Weights of a small self-supervised image encoder: layers 6, muon at rate 0.01.
Rows from block 3 of a small self-supervised image encoder, named by matrix and row number. Rows with one number belong to one neuron. Each number is 128 + 32 x the weight over its row's rms, rounded and kept within 0 to 255. All counts start at 0. Numbers have three digits each.
After each neuron's rows are labels from the 100 images, of 14976, where the neuron reaches its highest value: "colour at peak" is the nearest of a few named colours to the mean colour under the peak; "strongest on" is what is common among them. Only what is clearly more common there than usual is listed. The data: photos of plants, animals and fungi (iNaturalist).
# fc1: MLP up (model.blocks.3.mlp.fc1.weight, 1024x256), inputs 172-255
# fc2: MLP down (model.blocks.3.mlp.fc2.weight, 256x1024, transposed), outputs 172-255

fc1.59:067134133104165080064155108140114139152105107165142163130117132158161137135127078127103106129117165125174174135133161135112174161112116186091078116077139088201126171153121162095172105139138132157185127118119115174130113111172167131086207180048119072113
fc2.59:162094128156085127170130114156102114049104108122141084023166122162057113078065145167167109135172164139085086169106218118070132100193188085101135141105153117044091122148134114117123149138149120130148112121147147156156122209117124110202119104101098085114
colour at peak: brown
strongest on: class Aves; phylum Chordata; order Passeriformes

fc1.467:110140150114116090123092126150118120145113136180146111109226083128094083170102108103079127208098132082158123141112110121142046153129150166085133134133120133160141142110073177160148154155105131136134135144121127138182122135105129139123055122215175063125
fc2.467:140122092138160093083157166136131141143120151095153143099095099070127167110152129177108072095122062111177145117099181121102164146125127188136164117129101100080109131126185138106164146066198139140049127147153139062100125123099173120112192157093084100127
colour at peak: brown
strongest on: class Aves

fc1.712:160204156153117155085193093142137129089152129140147165127155110106140122154128119108127134152121119127114088076102131142060139176110094105098162176126091125140091119110164138150105138146151088146100068136126147142158125114144074129200137118092105169163
fc2.712:117152111163140120127135151162130110126200112144163096105151129097129135140181104113105153123087121143135196142134109118196118138115145162061102077163135087138144104156155103135094117123128158123115116067089096123108130128147127161072154160143146184131
colour at peak: black
strongest on: class Aves

fc1.721:123149072119131143103170156154102092151146168122143103155106071151107118088120108161125116157119171167104089102157133146095111138113183092090117104144123128103078133161116109164154109146106166077146183140157112154112101123136125107143095175077171133171
fc2.721:154145116148153095133125131089134187078156090154089115073144106144112131104148121116137119118101049117150154168077111111127122104147114146137143150160152157153200132089140148141142145124136079215140082136090183089186125108147154143108155105127073105094
colour at peak: black
strongest on: class Aves; phylum Chordata; order Accipitriformes

fc1.96:178103085168126167162162162146078143173131148118107154124092091120069071141153162161113109141153188171124104166078159170101133125126117138134150143084114094112175140148105117126120186134113111179119103166169103114137126093107151141113104112108122151140
fc2.96:110117100111115074107111127114079156148107168128075098118108136122139162157131058162122172076066128131084146148182085131139149156154151107154158115212102161111116087071151151139171067163106144157121146075121129127193132121126164123174138124122162122100
colour at peak: white
strongest on: class Aves; phylum Chordata

fc1.528:131106145059055125120102101138169138154089080166144133137119103119165047153079196115142112122109098059105200076096118170099137150108143119190139125158130083078094109131142129117189117146102142099137172119157090092157150084131116156131127134121136075131
fc2.528:151139126139177148151125133122082130136132164098156104175105174106112160085154110154081078104093172160121134123106130157133103090141132112071154116126124131130093156142126131134081151148066113140196077152094166151144097096113162128080119054170114130106
colour at peak: pink; white
strongest on: phylum Chordata; class Aves; order Passeriformes

fc1.733:123114163130089125094160101121130127105144152132092114189093142162115117082129035169154131166145127128173142052111142093120122124137150118180124093105114114151144153110121136151137088058102129146081123145137136104166112170074105160156134138145125123095
fc2.733:075147080197155094136040106176139107104165112123195121112119153062171181172141141107121182087205137171095140109131146148097107099086125151113135174120170151093098118161168185152166108165152147112141113110144118144140109095159146086162110138155139116168
colour at peak: white
strongest on: class Aves; phylum Chordata; order Accipitriformes; family: Accipitridae

fc1.726:100092039129128100088096136159143213125113123099126148168111121107149113106144220129132100185088109139166145082171174148119161106109105183111167127116148105167140152100077110121122108112162157084136137123133119106120127098109103136154096035125127143106
fc2.726:098160168134169127111144153131034093127127143158141096086187155161130123119070101110148151083187175181115134145095090105094134139085112087132059120149191143124148115159134137155137114204124069199154136146149135128115093146163182106210126135083212101141
colour at peak: black
strongest on: class Aves; phylum Chordata; order Passeriformes

fc1.32:095083112120094125116107112114129166129197124182156132128170123181049080116082167151122129130157104165186112153106161166175190126147120127130162060088090085101143086164153088116133153094129087095124143139130142145119093122118164115172115108201089126113
fc2.32:134120147148150156154142116137132164122116156087119097111082121058189148138168127106130135113131156170124132080136175128129127147147141157144126141165165115120112141107019131084108113125124095168171101142119116141109155147141109203129169123100145175141
colour at peak: cyan
strongest on: phylum Chordata; class Aves; order Accipitriformes; family: Accipitridae

fc1.45:102105155131118084097153098119106132128099091129158161114145093150069145100171138156120096139088074158140134134166112132073153154133044150165128083128116066142131143194148151099159116185098178139093123111160053094112110136193093157179109178119141140169
fc2.45:162121148085171141178113159091125104138112135129097093119104119123149060125150137129128162141193194120164159114093151117164108162131182149152123194124160167057105133096101090129132051084166168073163128128139187136142096099120096148053203121166190148108
colour at peak: white
strongest on: phylum Chordata; class Aves

fc1.350:107147142164164079080140148094122072149122168181111067153148112108105098096135077127164166101083154163090182077155152103122072174090098088155096123114139100095107178081130130125124120118156188097186042082150114164129161179145102158128096105070085111138
fc2.350:110093115078124140154140076096134176112120097109207144118097088128120155161140174157079116144124106070176082124134118151103142097164138160170163130105124134173102059152103144101120140129115122154157153102112097091171126144069103130138083154161170144121
colour at peak: brown
strongest on: phylum Arthropoda

fc1.599:118159128134135129081047120164133131097135119134118138115129054083083138141129137097126131160119154120103133143093143119083113133118121157140105096111178190086149103119099162100099109065131105179083121123146134136156131133127127164123066099133142122155
fc2.599:139189137105153079135185099056157124122092175104072148136122172088155098083151116150146145128180120144169145145091058134137181128138125125162193170143084119153133100126137180159141125160158152090169096171123133108126142138143062136128123177098113126110
colour at peak: brown; black
strongest on: class Aves; order Passeriformes

fc1.209:104153102099129166050156154156125141121107121141117128161153122168100137131093161151131174147120123123140117090104159143174146096167108099157143143110150191138110142156099129156158165156165092120094119119082131109113128096126142164117145080073087133161
fc2.209:103133152160174127143166175164200103145161133199113074112144144126111103137103113130115094125151142144166142195119108120064116130121166173060076129151153111106139123119145109105103111061115099177188116149111123152121092110112078131138104115157171124155
colour at peak: black
strongest on: phylum Chordata; class Aves; order Accipitriformes

fc1.583:119154131145126143083143049146120178084115094149171165109112119169167114123111115209154104142172136197183168114071133107115117057123069112149147098106149135120123137129108123114142120095106138120091132153086133161171087109114169101170143139141078067210
fc2.583:108131163178135131143114140161142067182177104154086142112162175147096092091079130066131217176162220105132074188083158135110128126167149099060085130115128162106097104126156136100138133114096148098137141147138106067151145141133168120140101129094104120153
colour at peak: black
strongest on: class Aves; phylum Chordata; order Passeriformes

fc1.468:103123148137146117179165081087125125071133141127193086146142143142121128121190148096129111127103072151125145104147057080157163124080116120109115079088140154106088068135101148138097154112114208140089082181129091101150169128111114120086092138162110131083
fc2.468:154163139114106118108140148143178139190145104119147111080128109089169152139130138135105118102136154068079124149134223194124079114183149150151140230156124095074137136112139126108090108138143086116171151122108103152190077147154123104110093153098166108149
colour at peak: brown; black
strongest on: phylum Arthropoda; class Insecta; order Lepidoptera

fc1.46:178067067105151124071124111148128164096082137115123144115122158085138102133161155150145115156109134143129065135177108114151109126087126165149175077125157129106116159177168091159172077075165109123091083151156145115129129132098151167130120049148162139138
fc2.46:077195180160142173139121112169097106159166095109110127110129138138133100121042151103132125133119113161127178108118104143057150090154106111116104100127171072149167159125148165163121191205120116118142156108091166092133122097176138091184184164071188103150
colour at peak: brown
strongest on: class Aves

fc1.581:104170102084105131092085133178105108175075111145107157141169180089089149173163141129127127123142135125082115097145117165147113151150143169137114172098097128108105138121118170106116089138130104158112144089127143151139098125160172074117127177140153133166
fc2.581:138132136132091109125105098094167156114104096102102131128064153097079068136130134133209103076196124156175115105117181127104158144105092088184172138109101152133172161084064157186143099071054117145122107197133179090085154056138108138147118106124151111101
colour at peak: pink
strongest on: class Aves; phylum Chordata; order Anseriformes; family: Anatidae

fc1.212:086113141160106145126134164162113128148135128128159131097143180197146076166079120163133129089140142109070187129127119082151146106180153091114125122095098120087201161134128134120077096085077144076140104187160118058093173132135128122102142199149145129144
fc2.212:220158067094145108115134094144098132145069189141075143138125112127146087073168133141172068150148132177116120095117113059095131126124047177178105132154120156204136131092133147131117152152173124166146165099133098103181103168107177092165091100107116089139
colour at peak: pink
strongest on: class Aves

fc1.304:147088164103087155092126129127133178094174074093199142144100155130129121123127143048166147144169105138142094068131144109054164116140078137091137109144096110102149120176113115156150145118134202132111080115200144157128110125057123104130183063195074127123
fc2.304:129140120210160126160141126137115154181111185107084147094134078067162145133169143201096148066138155170094120153138160115150079149114147125162124116138137147144101160088149152069107077154097088103147166126042111115121121148138137195182119164105178153179
colour at peak: cyan
strongest on: class Aves; phylum Chordata; order Accipitriformes; family: Accipitridae

fc1.126:160134074209126104149121136176118137163086153147155118123136149123103102109167072078142166130155159134121157191133138135212137148148151168163199124133097099111148153135179162077141138069126108134166124138152126075097136168117086044141163064116069082136
fc2.126:162086129127105137103087148116126089113135112169098118115160105108118088153205156098161167102115179096136111098104082139060149106123082137139144120117034179126111125100115129156105173176135185122093164111124182134160164102167166131147115150143147132143
colour at peak: white
strongest on: phylum Chordata; class Aves; order Accipitriformes; family: Accipitridae

fc1.592:125125114115100165165119123139099158136138111085148157138094149132129121177110191124174149153069116093113063037147126105060148110116143159139087127102131129077080175153201140064103130105160156158087074161173102143090075110084142181154161145145109124129
fc2.592:142120149135184135129136146132147068130097195138108107103152109123140134141148105118118115158135198156162100182119102139190155074169099111125155158127113142124212064091053140136095169163052084032181171145065117133126177102196137170107107145112192155128
colour at peak: black
strongest on: class Aves; order Passeriformes

fc1.249:107149117163153103131164183154130126129063112078120179091115147098046132148154159156137158157107055092152114111150068163100099105164157108150115131199145146122110184100122124072084138173099113152147214084144066127137051183134115100128110162100174083170
fc2.249:160136141088126122102137089079080147139142166162072030127174077143199108151102120096122116140142182166165150151097164086121110138161062091100138175087139148127178095168120135130158099127164082130127110178152140088171178098187157133162137069178172180103
colour at peak: black
strongest on: phylum Chordata; class Aves

fc1.606:162100100110161139099052178139153087102151109126134081108126070136076142164122139099083102100159088099131160128111140161122177066105172094083144136131142114138110142120122127127121149176044077207107112119174060160125116132108175129134095159106149147113
fc2.606:111161140104158064151149138084163175139106120124187098125163123135157153121152122179136160088075163146093136140144085163131114043118125173106131132108134139080123081132169117145077157107128096104141134184099137156176108091122185050138154114129191118128
colour at peak: brown
strongest on: phylum Arthropoda; class Insecta

fc1.619:039068119144116090073150099159107133146138087151110104072169131145100090136063052154160088117122138103127198120145112104162115191088087135132094103125149153107118164178104159171128182136147080114104151177105129111153152120113144145177142117108146195137
fc2.619:172179102154139095121134093150172131187125113102159137161119144159130098111131093151165109116121102116142137125126130111152102154140132096106162110108145151140135186122171063155088080112138171144121131160139163089095154065144105161037112121106139126124
colour at peak: brown
strongest on: order Passeriformes

fc1.722:083144142154090088130151171111098132140140165159083103092185123134127160115127168106158050078112140092156108113113194156151120045140148123148118120138181160142137099143123106111153118077137162163137099119077079129123134109080163145134088132027099155135
fc2.722:137147143158165158140152115143135146106138131078097100139149180126118113093092109134120138152114136160089168174096109155108114139079155168114115121173203096145075074097143127136067143131125156203144093151117113105115134110124172177175176169209188122137
colour at peak: black
strongest on: class Aves; order Passeriformes

fc1.500:103117086113151090106113178138159106148099162087122130117149102136113094145218164156100116116090135120147135145096105167120110133175084086110155074123137138082126132104105136124148155139072160156164132159114121110126101150186062101104078155128157067193
fc2.500:159160148127116192112104147088102176093127131157093117136143132123192117094103094141175095179147162130119127146126191126129092137165119089115143126075171139108140131140114110141074059114146107123135154139114135065107151155143141144132075077182197140144
colour at peak: black
strongest on: class Aves

fc1.295:113131140122119088148175142103090137138107108123191102093130101091156087081184081168137107027128141138087105149115170125079102110179158184143217139093140137135169108162148116108176092127088164159149105101180154122111127183142162164081132176158103130144
fc2.295:094164142146124173120070098191113096178102157131106187130141158145123162155115171078143123132166100130118137108115164129145095089106165076123073118175132108071067121095094153118086162149200095154182154141094129095123096083182152121120148111118089144180
colour at peak: white
strongest on: class Aves; phylum Chordata; order Accipitriformes; family: Accipitridae

fc1.277:111108165169122133159106193071126120090127135113116061102142183175136057146117176098146150165130180119110098158135151133136120185102084121092122150178162132107149087169087173164114129157162139101131110132154147110117144109129198122141129103129158132113
fc2.277:118148082147134135063112078155180123146063110134156163131095124111077165080125074042134136088131079133089120183104124099110149128153177131170143083132128171115109132140173169129172084113107130147101125142131165132117140178063092144189103128139127121073
colour at peak: cyan
strongest on: class Aves

fc1.737:101090205134129147143167060118106172117144067149089084107074124131128110129134140129182067151134152042166099165091132131110071093128113128101065153151124150172099163075137133194132189074136147143119139166120119182163152134084115110169123138109121112120
fc2.737:212160112153073124151103135105122119120149156174128121159132141109141116167109145108113173094125173151205156120125114103149029150138165156100116050095208137107101116147191065164055135145106150093156089126021144111162141078165122132113199155120168086191
colour at peak: grey
strongest on: class Aves

fc1.494:158110114092053116097161114122120102137148171153092138103116106144089120134127133160092155139120155115117062109048146148120119095188117083117141121180137163116103187142115149102184159163141108196120154150138108162138068131118154137175156144117138123191
fc2.494:146149138120139090128159148138149128089123164160038073092129149119140130125061136056157117141097128136184126164211144103099166172129101186146074134103157156114137066093144128141061126072112101126165109094122135138155196053121102143079086097136123090080
colour at peak: brown; black
strongest on: phylum Chordata; class Aves

fc1.608:122100160123140141106115155127103159126118016156159114094172159135154076123134095133135108133140160100141146095156137143135096108145093153152099120105122166098125129117131141176129106104100100103176099123171106113101140152117112152118134109114159164118
fc2.608:108143072166058151101136163130141122102068185139069129115169121151117192111119173120146123132105126172111141216169146101129145166139112139130156158109125099146166061173107111129135121102146137110124141148079118078144107113119123052124129150163094083089
colour at peak: pink
strongest on: class Aves; phylum Chordata

fc1.348:030151111175106108145090127161120112147142125095174192103177154088131108134091095158139142170138099103112165073058179132125168130134124215134093072134109099134115088094135167069120133164133090176126165182166143131122123136143122191185145132130157118162
fc2.348:162123197144115142157067188168179074146093152119148082088086187139099072155201102093095099103101127103133096144155101148110099101123118115076192123151106100131153117103162138165114113072158111096149140139154100072151141101144110091137146115133130161128
colour at peak: grey
strongest on: class Aves; order Charadriiformes

fc1.355:162100174198101126149083127122128124155127114063152146116133107139146124096132106204192162215129091159124158114092131158102147094127114085134125117137148119162148113144104083121075071141125075160119160146141102120075101138112105210111108108137211086137
fc2.355:126122134069146149172101117096102058151057173190102033153120128112141101111180085054080113151139168105149134154165116098102119112146186057157128165180155167126100147143213158122176156142135114133144132133105086105124153148163107099151188106122112130157
colour at peak: cyan; white
strongest on: class Aves; phylum Chordata; order Passeriformes

fc1.220:113162129136112117176137111145123064080170174112131085125111134140079122143106124170108120111157203164158105088129090105133116149121136089134145082166120146101144089215111163104105163121109063119196209146120140138053147130145146124143116090125140111165
fc2.220:103084123152156158068167058117157188157173100179135208197129152112209088115191144126124084152069097153150109163092185123074112111166174130112126114105130133138113191072117079126182112119069144128107110092138104158157127122115138118133178147176111133141
colour at peak: cyan
strongest on: phylum Chordata; class Aves

fc1.84:163149157116130139184181064087117119126132155107109107122115075117149114057190159187138105182137123065142126105118137103093125131137118177174147145108185131081128123159141097145091125113173111157169133067168123138176073131117135132091094089123103182095
fc2.84:172202135146120161133142099127177119155201094113122153106109125137067098145127143099145107084182185139138148150070097193092112140117093172210161127138144103110136090122101124119149124141152131085129170072128073095165123098118142121114147141095098103173
colour at peak: brown
strongest on: phylum Chordata; class Aves; order Passeriformes

fc1.752:151045110140177091140134105117167148140142169161094142146092154162162160065110068105135122134172150139103156105093137133166028167085142153142136129118113066094191127127121153176066158096172088064128095132090143198124089080148134109081155156140110136167
fc2.752:105190164147120142155083175117120117136182089098117198124163078092114146181140121115145144053077103066186104130177127156139205121211136157110105150154144174143146125112150136127192145143094103233141126111119098153124103153125098127156104166103176107137
colour at peak: white
strongest on: class Aves; phylum Chordata; order Passeriformes

fc1.255:151087183087123118109125085144143158104153159134132121126168193080153052129132075165165163130098122095105130108162098081160106140111123125133085134148138127153108123149061107137127101179004115122185103104133151077080152149169114105096092086161142111151
fc2.255:175134118086217140174102047125212129112121137118120143158101088096111098116176137112123078108157134191157116145129150198085144118119148070168146207131121123142154109156106115156058106111180137145133152085141144121128088176132218115100140147125119174168
colour at peak: pink
strongest on: class Aves; order Passeriformes

fc1.582:214108025123128058066085138112107155106093153131088102163152106167100150111167139126051186152124132176122053089107170131135212129117134147073121106126153142125150150076141122126137108129150116142156120133162115133182193134142213119093159172082167111134
fc2.582:111095154110129162212135147153153092158120047183106084133129080091119161119099120110147116113178133141136128142177180132140066107150214100127157139182151138148163126083135155168142126210139153132145165109064119126109112118150143130062114123107144087120
colour at peak: pink
strongest on: class Aves; phylum Chordata; order Anseriformes; family: Anatidae

fc1.266:130134115180064089179099158151082122146070097142113123159164107171103143156125141172147166112152155097152157183155090140177124089193106133180162114089105109143152118119112162111069187145104135147161167170156166096136094149155096090128142133141122091151
fc2.266:162124079143130138169071099095153125142121106159122147082126081078109105162153116137153088130102130125149118141120135095088183137114133135117136153156093226148154147089143148125109123088131166145170170080145097104131137098158105156143133149147135116067
colour at peak: white
strongest on: class Aves; phylum Chordata; order Passeriformes

fc1.397:119120139080139073102121138187154117207130159142116139121192137108087099103120110128134109164089119117123174131169128122118119160101162181120176117135126098102115110136159146139144190147114098100111145115165129110206168136092108139134130183149111170173
fc2.397:091137107143170121142160128119119144157116112130145075074117163099099131153112153126121130126102158150144176141155137121125131103138119047094117070130192120166146133064160116159115135114129161159068159141172107078139128078168129155095119146113179146114
colour at peak: brown
strongest on: phylum Chordata; class Aves; order Passeriformes

fc1.2:111090074142103110111139139139187113123094164127090143109089061128136103151158110130138129100060061150181131124155082103071122067161103092121105056182082146141140097155108135115121147136148124132139125162155121082150133123187123104145093164157213101165
fc2.2:093143175114114129115111109107025096121112126172087111099159170185131108135083184108115143147163134126146155074046156095134118198135117133135185160084151097136177145108107147147146105173102086121161188109115164126123141121113112108198141059113157140084
colour at peak: black
strongest on: class Aves

fc1.311:180168121103121150145132162085165161132192163134153157167119147041135150141152098095135149083081095115136099106144092182133159138176103164150184150111113134111096124122146075126087125129080107108144063112170137131116105085160123143159130113160145128075
fc2.311:166133102168152148112124115166100104157095128177119131121138095146161049145092118145112133200141163150140163143127078086088128165181143096050107112126167166120148124099077107152122091195132111084119135178097135203130149116147116099156120104154188083174
colour at peak: brown; black
strongest on: order Passeriformes

fc1.9:104167148155123085104182150110133088149163058122128117157067161096138055155100141129124132134189135127099201151153086120209154171152178060134167096140159084065108147160159116066142100137107110112148142135167132107143111131092134106146133087053127121122
fc2.9:115135125092146083082116123103139068142120137112150125087161136160143126158148113179126082116049177156111096164107164146141089105129101122118099086064147128104197109119202180181116136137081126120142188119107117111137095105139099122141099080109177155097
colour at peak: pink
strongest on: class Aves; order Passeriformes

fc1.685:113158162126144211097125144129133146083100168058107176101110108123155103128119164108161121105136138104134127129133054098121103139179101188105090176115170106120161166169109145065109120106134127111117106119138169155149136113105126122123103118174097079146
fc2.685:144096094129074096125102150103160128167149102170119093167065184140080179097060060126126117164110132188153103157093221154098190091080165105134168103150095146141166137122106097145112131174118089155068106127120142122122079151134112108131117229141170193098
colour at peak: black
strongest on: phylum Chordata; class Aves

fc1.632:117107115079126137088151158161174122055115139168188122142155126137120110132093121128098172128091137156108109118140105096058173091160131130053135102101081096204094166121104146166144197097121090121101188126126123141122105118119142114168201109099188179156
fc2.632:111154182082108111170106084126137135144169102120070155068110091134133141114119102142152096081136088109152129189147086120116086207082122167188144136170115129158149101099098119118153120151128121163160123147149132105113099130149099157079163111137147100134
colour at peak: black
strongest on: class Mammalia

fc1.766:104067140157094093156119131147135093093140190139121230085124069152120164076192074120087126134073078126198169122127125155098148094133116068084112101103123133120122093145128089093107128103115131162074104131088126181137127093180146137124158116116161118170
fc2.766:124117186105143135087181059138066132170079132159097073123139130186099094120107200101158174120113170124149133108123111082112104182132140112090158144135127085129123106104115112165157077175173097089189099139182156135121086170106125115169137114114110138110
colour at peak: brown; black
strongest on: class Aves; order Passeriformes

fc1.637:099156128134177082162059132162120107155034126143137153167247147119134111126108081145150128149062155096194093083116089160137097088174163095120161107173143139091161201142091138153126125149094121144109101099122161181159135128126139096128058208163154152092
fc2.637:159097078145118110131167190106126114119146125170129126098070175114125148145132132131168117120043095151089140143145171120081159170092119107108172122131105154147111135140117119100059209099184136112096174141074131179061124106111136090147137155057184159130
colour at peak: black
strongest on: order Accipitriformes

fc1.428:120117128171112101145121191117131128135110152119131096119107167123149093135165186144170136204120136162144116117174132086135131063152095230121111146144173062129154206084079131084121083138149155078144137121186133151146077182068127160113105130152173153144
fc2.428:099127182083164132090116170091083173100160115095126121104179076132107184169113086126154098117169166145118110134085165126131120037101183000140140124149128150064100107176081100092131154158103081183097134142074184114106135089172157136163134134133185145103
colour at peak: black
strongest on: class Aves; phylum Chordata; order Passeriformes