{
  "arch": "vit",
  "model": "self-supervised image encoder",
  "dataset": "photos of plants, animals and fungi (iNaturalist)",
  "train_examples": 155796,
  "image_size": 32,
  "crop_scale_min": 0.3,
  "horizontal_flip": false,
  "color_jitter": 0.4,
  "method": "byol",
  "norm": "layernorm",
  "norm_position": "pre",
  "activation": "quick_gelu",
  "mlp_ratio": 4,
  "head_dim": 32,
  "fused_qkv": true,
  "bias": "qkv",
  "qk_norm": false,
  "layer_scale_init": 1.0,
  "parallel_block": false,
  "inner_norm": false,
  "patch_size": [4, 4],
  "conv_stem": true,
  "layers": 6,
  "width": 256,
  "positions": "sincos",
  "pooling": "mean",
  "register_tokens": 2,
  "projector_hidden": 512,
  "projector_out": 128,
  "projector_hidden_layers": 1,
  "target_momentum": 0.996,
  "init": "trunc_normal_002",
  "residual_init": "scaled_by_depth",
  "optimizer": "muon",
  "muon_scale": "original",
  "lr": 0.01,
  "momentum": 0.95,
  "nesterov": true,
  "orthogonalizer": "polar_express",
  "adamw_lr_other_params": 0.00086,
  "grad_clip": 3.0,
  "steps": 21700,
  "batch_size": 128,
  "epochs": 17.8,
  "lr_schedule": "cosine",
  "final_lr_fraction": 0,
  "warmup_steps": 4340,
  "weight_decay": 0.006,
  "adamw_weight_decay_other_params": 0
}
Rows from block 3 of a small self-supervised image encoder, named by matrix and row number. Rows with one number belong to one neuron. Each number is 200 + 40 x the weight over its row's rms, rounded and kept within 0 to 999. All counts start at 0.
After each neuron's rows are labels from the 100 images, of 14976, where the neuron reaches its highest value: "strongest on" is what is common among them; "peak at" is the part of the image that holds the peak. Only what is clearly more common there than usual is listed. The data: photos of plants, animals and fungi (iNaturalist). In brackets: how many of the 100, against the usual share in percent.
# fc1: MLP up (model.blocks.3.mlp.fc1.weight, 1024x256), inputs 172-255
# fc2: MLP down (model.blocks.3.mlp.fc2.weight, 256x1024, transposed), outputs 172-255

fc1.415,212,322,181,211,184,151,138,152,274,279,194,136,330,123,193,200,190,197,188,246,137,151,106,170,227,218,190,163,252,164,220,207,193,207,213,179,156,236,163,241,191,128,186,225,169,169,171,170,218,138,154,181,174,234,182,197,204,256,167,130,115,207,238,172,202,227,226,218,223,207,206,225,203,147,185,205,180,168,196,278,208,211,224,198
fc2.415,207,165,186,147,204,222,185,205,135,199,168,238,147,107,172,205,142,223,211,121,172,130,200,180,154,239,230,142,278,198,164,240,160,207,224,228,206,246,250,189,206,247,228,228,177,232,287,239,200,214,187,207,257,251,177,259,211,209,174,194,241,194,203,195,233,263,178,220,182,236,174,190,184,233,197,204,225,178,254,176,199,291,223,180
strongest on: phylum Chordata (94 vs 60.8); class Aves (92 vs 55); order Charadriiformes (27 vs 7.6)
peak at: centre (41 vs 6.2); top centre (28 vs 9.4)

fc1.711,106,201,219,155,207,209,218,176,156,190,113,165,164,207,272,182,205,152,137,193,189,209,203,202,179,265,204,219,202,227,225,133,194,83,267,196,130,236,235,235,209,167,241,186,185,244,166,259,181,224,239,167,207,209,194,194,215,187,234,225,165,124,247,219,200,107,165,190,177,166,292,183,165,220,266,195,315,156,198,235,221,171,168,311
fc2.711,250,171,219,222,197,248,183,175,214,208,240,168,211,155,222,154,207,280,171,137,196,210,202,154,167,218,320,212,251,187,110,167,282,224,186,298,190,140,166,205,232,258,229,221,200,164,188,238,225,186,135,159,189,226,225,205,173,205,247,178,175,163,175,180,120,249,172,252,220,156,200,266,242,143,167,246,125,212,267,183,206,136,131,202
strongest on: phylum Chordata (92 vs 60.8); class Aves (91 vs 55); order Passeriformes (53 vs 24.9)
peak at: bottom right (45 vs 14.1)

fc1.247,278,259,242,224,166,225,146,173,213,167,245,196,178,248,178,213,214,188,195,207,165,167,178,195,188,154,197,162,198,204,199,229,250,262,194,217,159,233,212,165,239,193,177,212,238,199,129,219,203,151,187,205,259,162,184,248,154,164,217,177,180,260,193,189,245,237,209,193,190,281,216,168,226,207,178,161,206,222,230,181,163,246,139,190
fc2.247,128,232,200,185,155,245,221,293,177,181,166,206,221,238,196,191,114,267,131,223,213,156,283,250,277,145,155,182,209,216,214,176,167,199,213,216,194,164,223,189,219,193,176,264,111,268,255,213,188,151,239,158,186,259,227,194,205,190,155,222,199,173,227,165,207,164,218,230,218,239,249,252,281,197,243,225,156,187,218,181,228,199,269,147
strongest on: class Aves (84 vs 55)
peak at: centre (43 vs 6.2)

fc1.443,293,143,206,234,210,236,173,104,182,181,191,222,256,168,127,176,214,185,269,265,163,221,183,121,120,203,93,162,252,243,107,255,290,203,199,150,292,154,217,225,182,181,219,152,251,211,161,196,154,232,140,206,154,240,162,176,176,192,224,241,144,199,214,220,244,181,196,198,186,207,153,212,209,131,209,211,201,209,195,172,186,154,171,229
fc2.443,164,264,147,172,225,204,221,253,246,237,195,193,233,171,254,262,171,178,152,255,204,149,201,192,288,209,265,182,170,159,269,182,174,196,225,198,285,168,162,182,259,244,226,226,237,149,247,209,270,154,142,130,135,126,138,194,237,148,185,180,180,164,195,211,147,155,269,209,159,303,183,244,188,186,238,217,249,165,165,203,190,234,249,182
strongest on: class Aves (99 vs 55); phylum Chordata (99 vs 60.8); order Accipitriformes (43 vs 3.9); family: Accipitridae (37 vs 3.3)
peak at: centre (28 vs 6.2); top centre (26 vs 9.4)

fc1.170,157,164,169,205,253,181,141,205,243,236,161,147,256,190,293,243,158,226,196,264,182,235,257,265,152,121,150,168,219,234,237,147,189,193,215,283,223,238,216,105,171,216,139,209,205,223,206,147,218,157,202,212,166,201,178,233,245,190,154,294,159,230,205,215,183,204,141,150,232,224,266,214,157,242,182,178,231,221,236,253,219,156,183,118
fc2.170,129,197,147,217,161,222,228,171,194,248,150,183,205,220,178,211,181,199,257,203,274,219,157,194,267,176,139,197,213,183,136,271,292,196,167,205,232,219,171,268,203,244,227,244,133,225,202,201,237,203,237,142,220,188,186,181,196,209,204,226,237,278,191,236,151,213,200,186,158,94,269,207,228,271,306,217,247,201,202,199,196,173,199,260
strongest on: order Passeriformes (51 vs 24.9)
peak at: bottom right (36 vs 14.1); top right (33 vs 14.1)

fc1.12,227,297,239,199,201,250,187,203,254,228,235,190,207,175,181,153,217,257,169,181,202,164,162,188,218,180,185,162,246,219,254,154,238,205,141,259,214,181,205,140,190,163,137,246,168,225,168,210,192,203,189,146,212,226,189,229,183,227,202,149,134,241,223,156,207,290,207,234,216,206,214,177,249,176,249,240,247,231,173,213,214,240,226,191
fc2.12,166,166,221,168,212,143,148,249,135,197,252,197,186,113,161,194,204,216,210,216,174,175,192,91,270,236,133,203,258,217,190,239,169,219,246,231,209,259,233,139,196,170,203,173,170,205,254,235,227,196,135,216,288,204,221,180,207,191,174,203,129,168,264,223,176,216,206,248,228,258,189,131,227,212,208,201,222,213,196,191,171,203,245,177
strongest on: phylum Chordata (96 vs 60.8); class Aves (95 vs 55); order Charadriiformes (36 vs 7.6); family: Laridae (29 vs 2.6)
peak at: centre (49 vs 6.2)

fc1.16,187,153,138,249,218,187,120,170,173,100,158,180,219,234,241,236,265,238,156,189,220,200,197,159,232,227,221,204,242,258,240,171,203,177,235,145,188,173,115,195,207,196,199,181,185,265,279,213,121,134,230,205,197,190,208,198,199,191,188,221,174,227,193,198,111,251,240,160,209,186,286,166,156,333,129,180,240,258,148,156,179,203,229,190
fc2.16,168,247,170,173,201,127,161,185,156,128,254,250,181,152,183,117,199,256,107,283,117,172,201,180,217,189,216,210,180,175,169,225,209,230,185,187,171,190,151,157,182,148,251,120,163,242,273,273,245,224,101,202,175,240,172,193,198,258,178,207,211,222,201,170,202,247,214,243,164,173,176,210,256,162,198,238,240,193,257,230,164,266,256,228
strongest on: order Passeriformes (53 vs 24.9)
peak at: centre (45 vs 6.2); middle right (29 vs 9.4)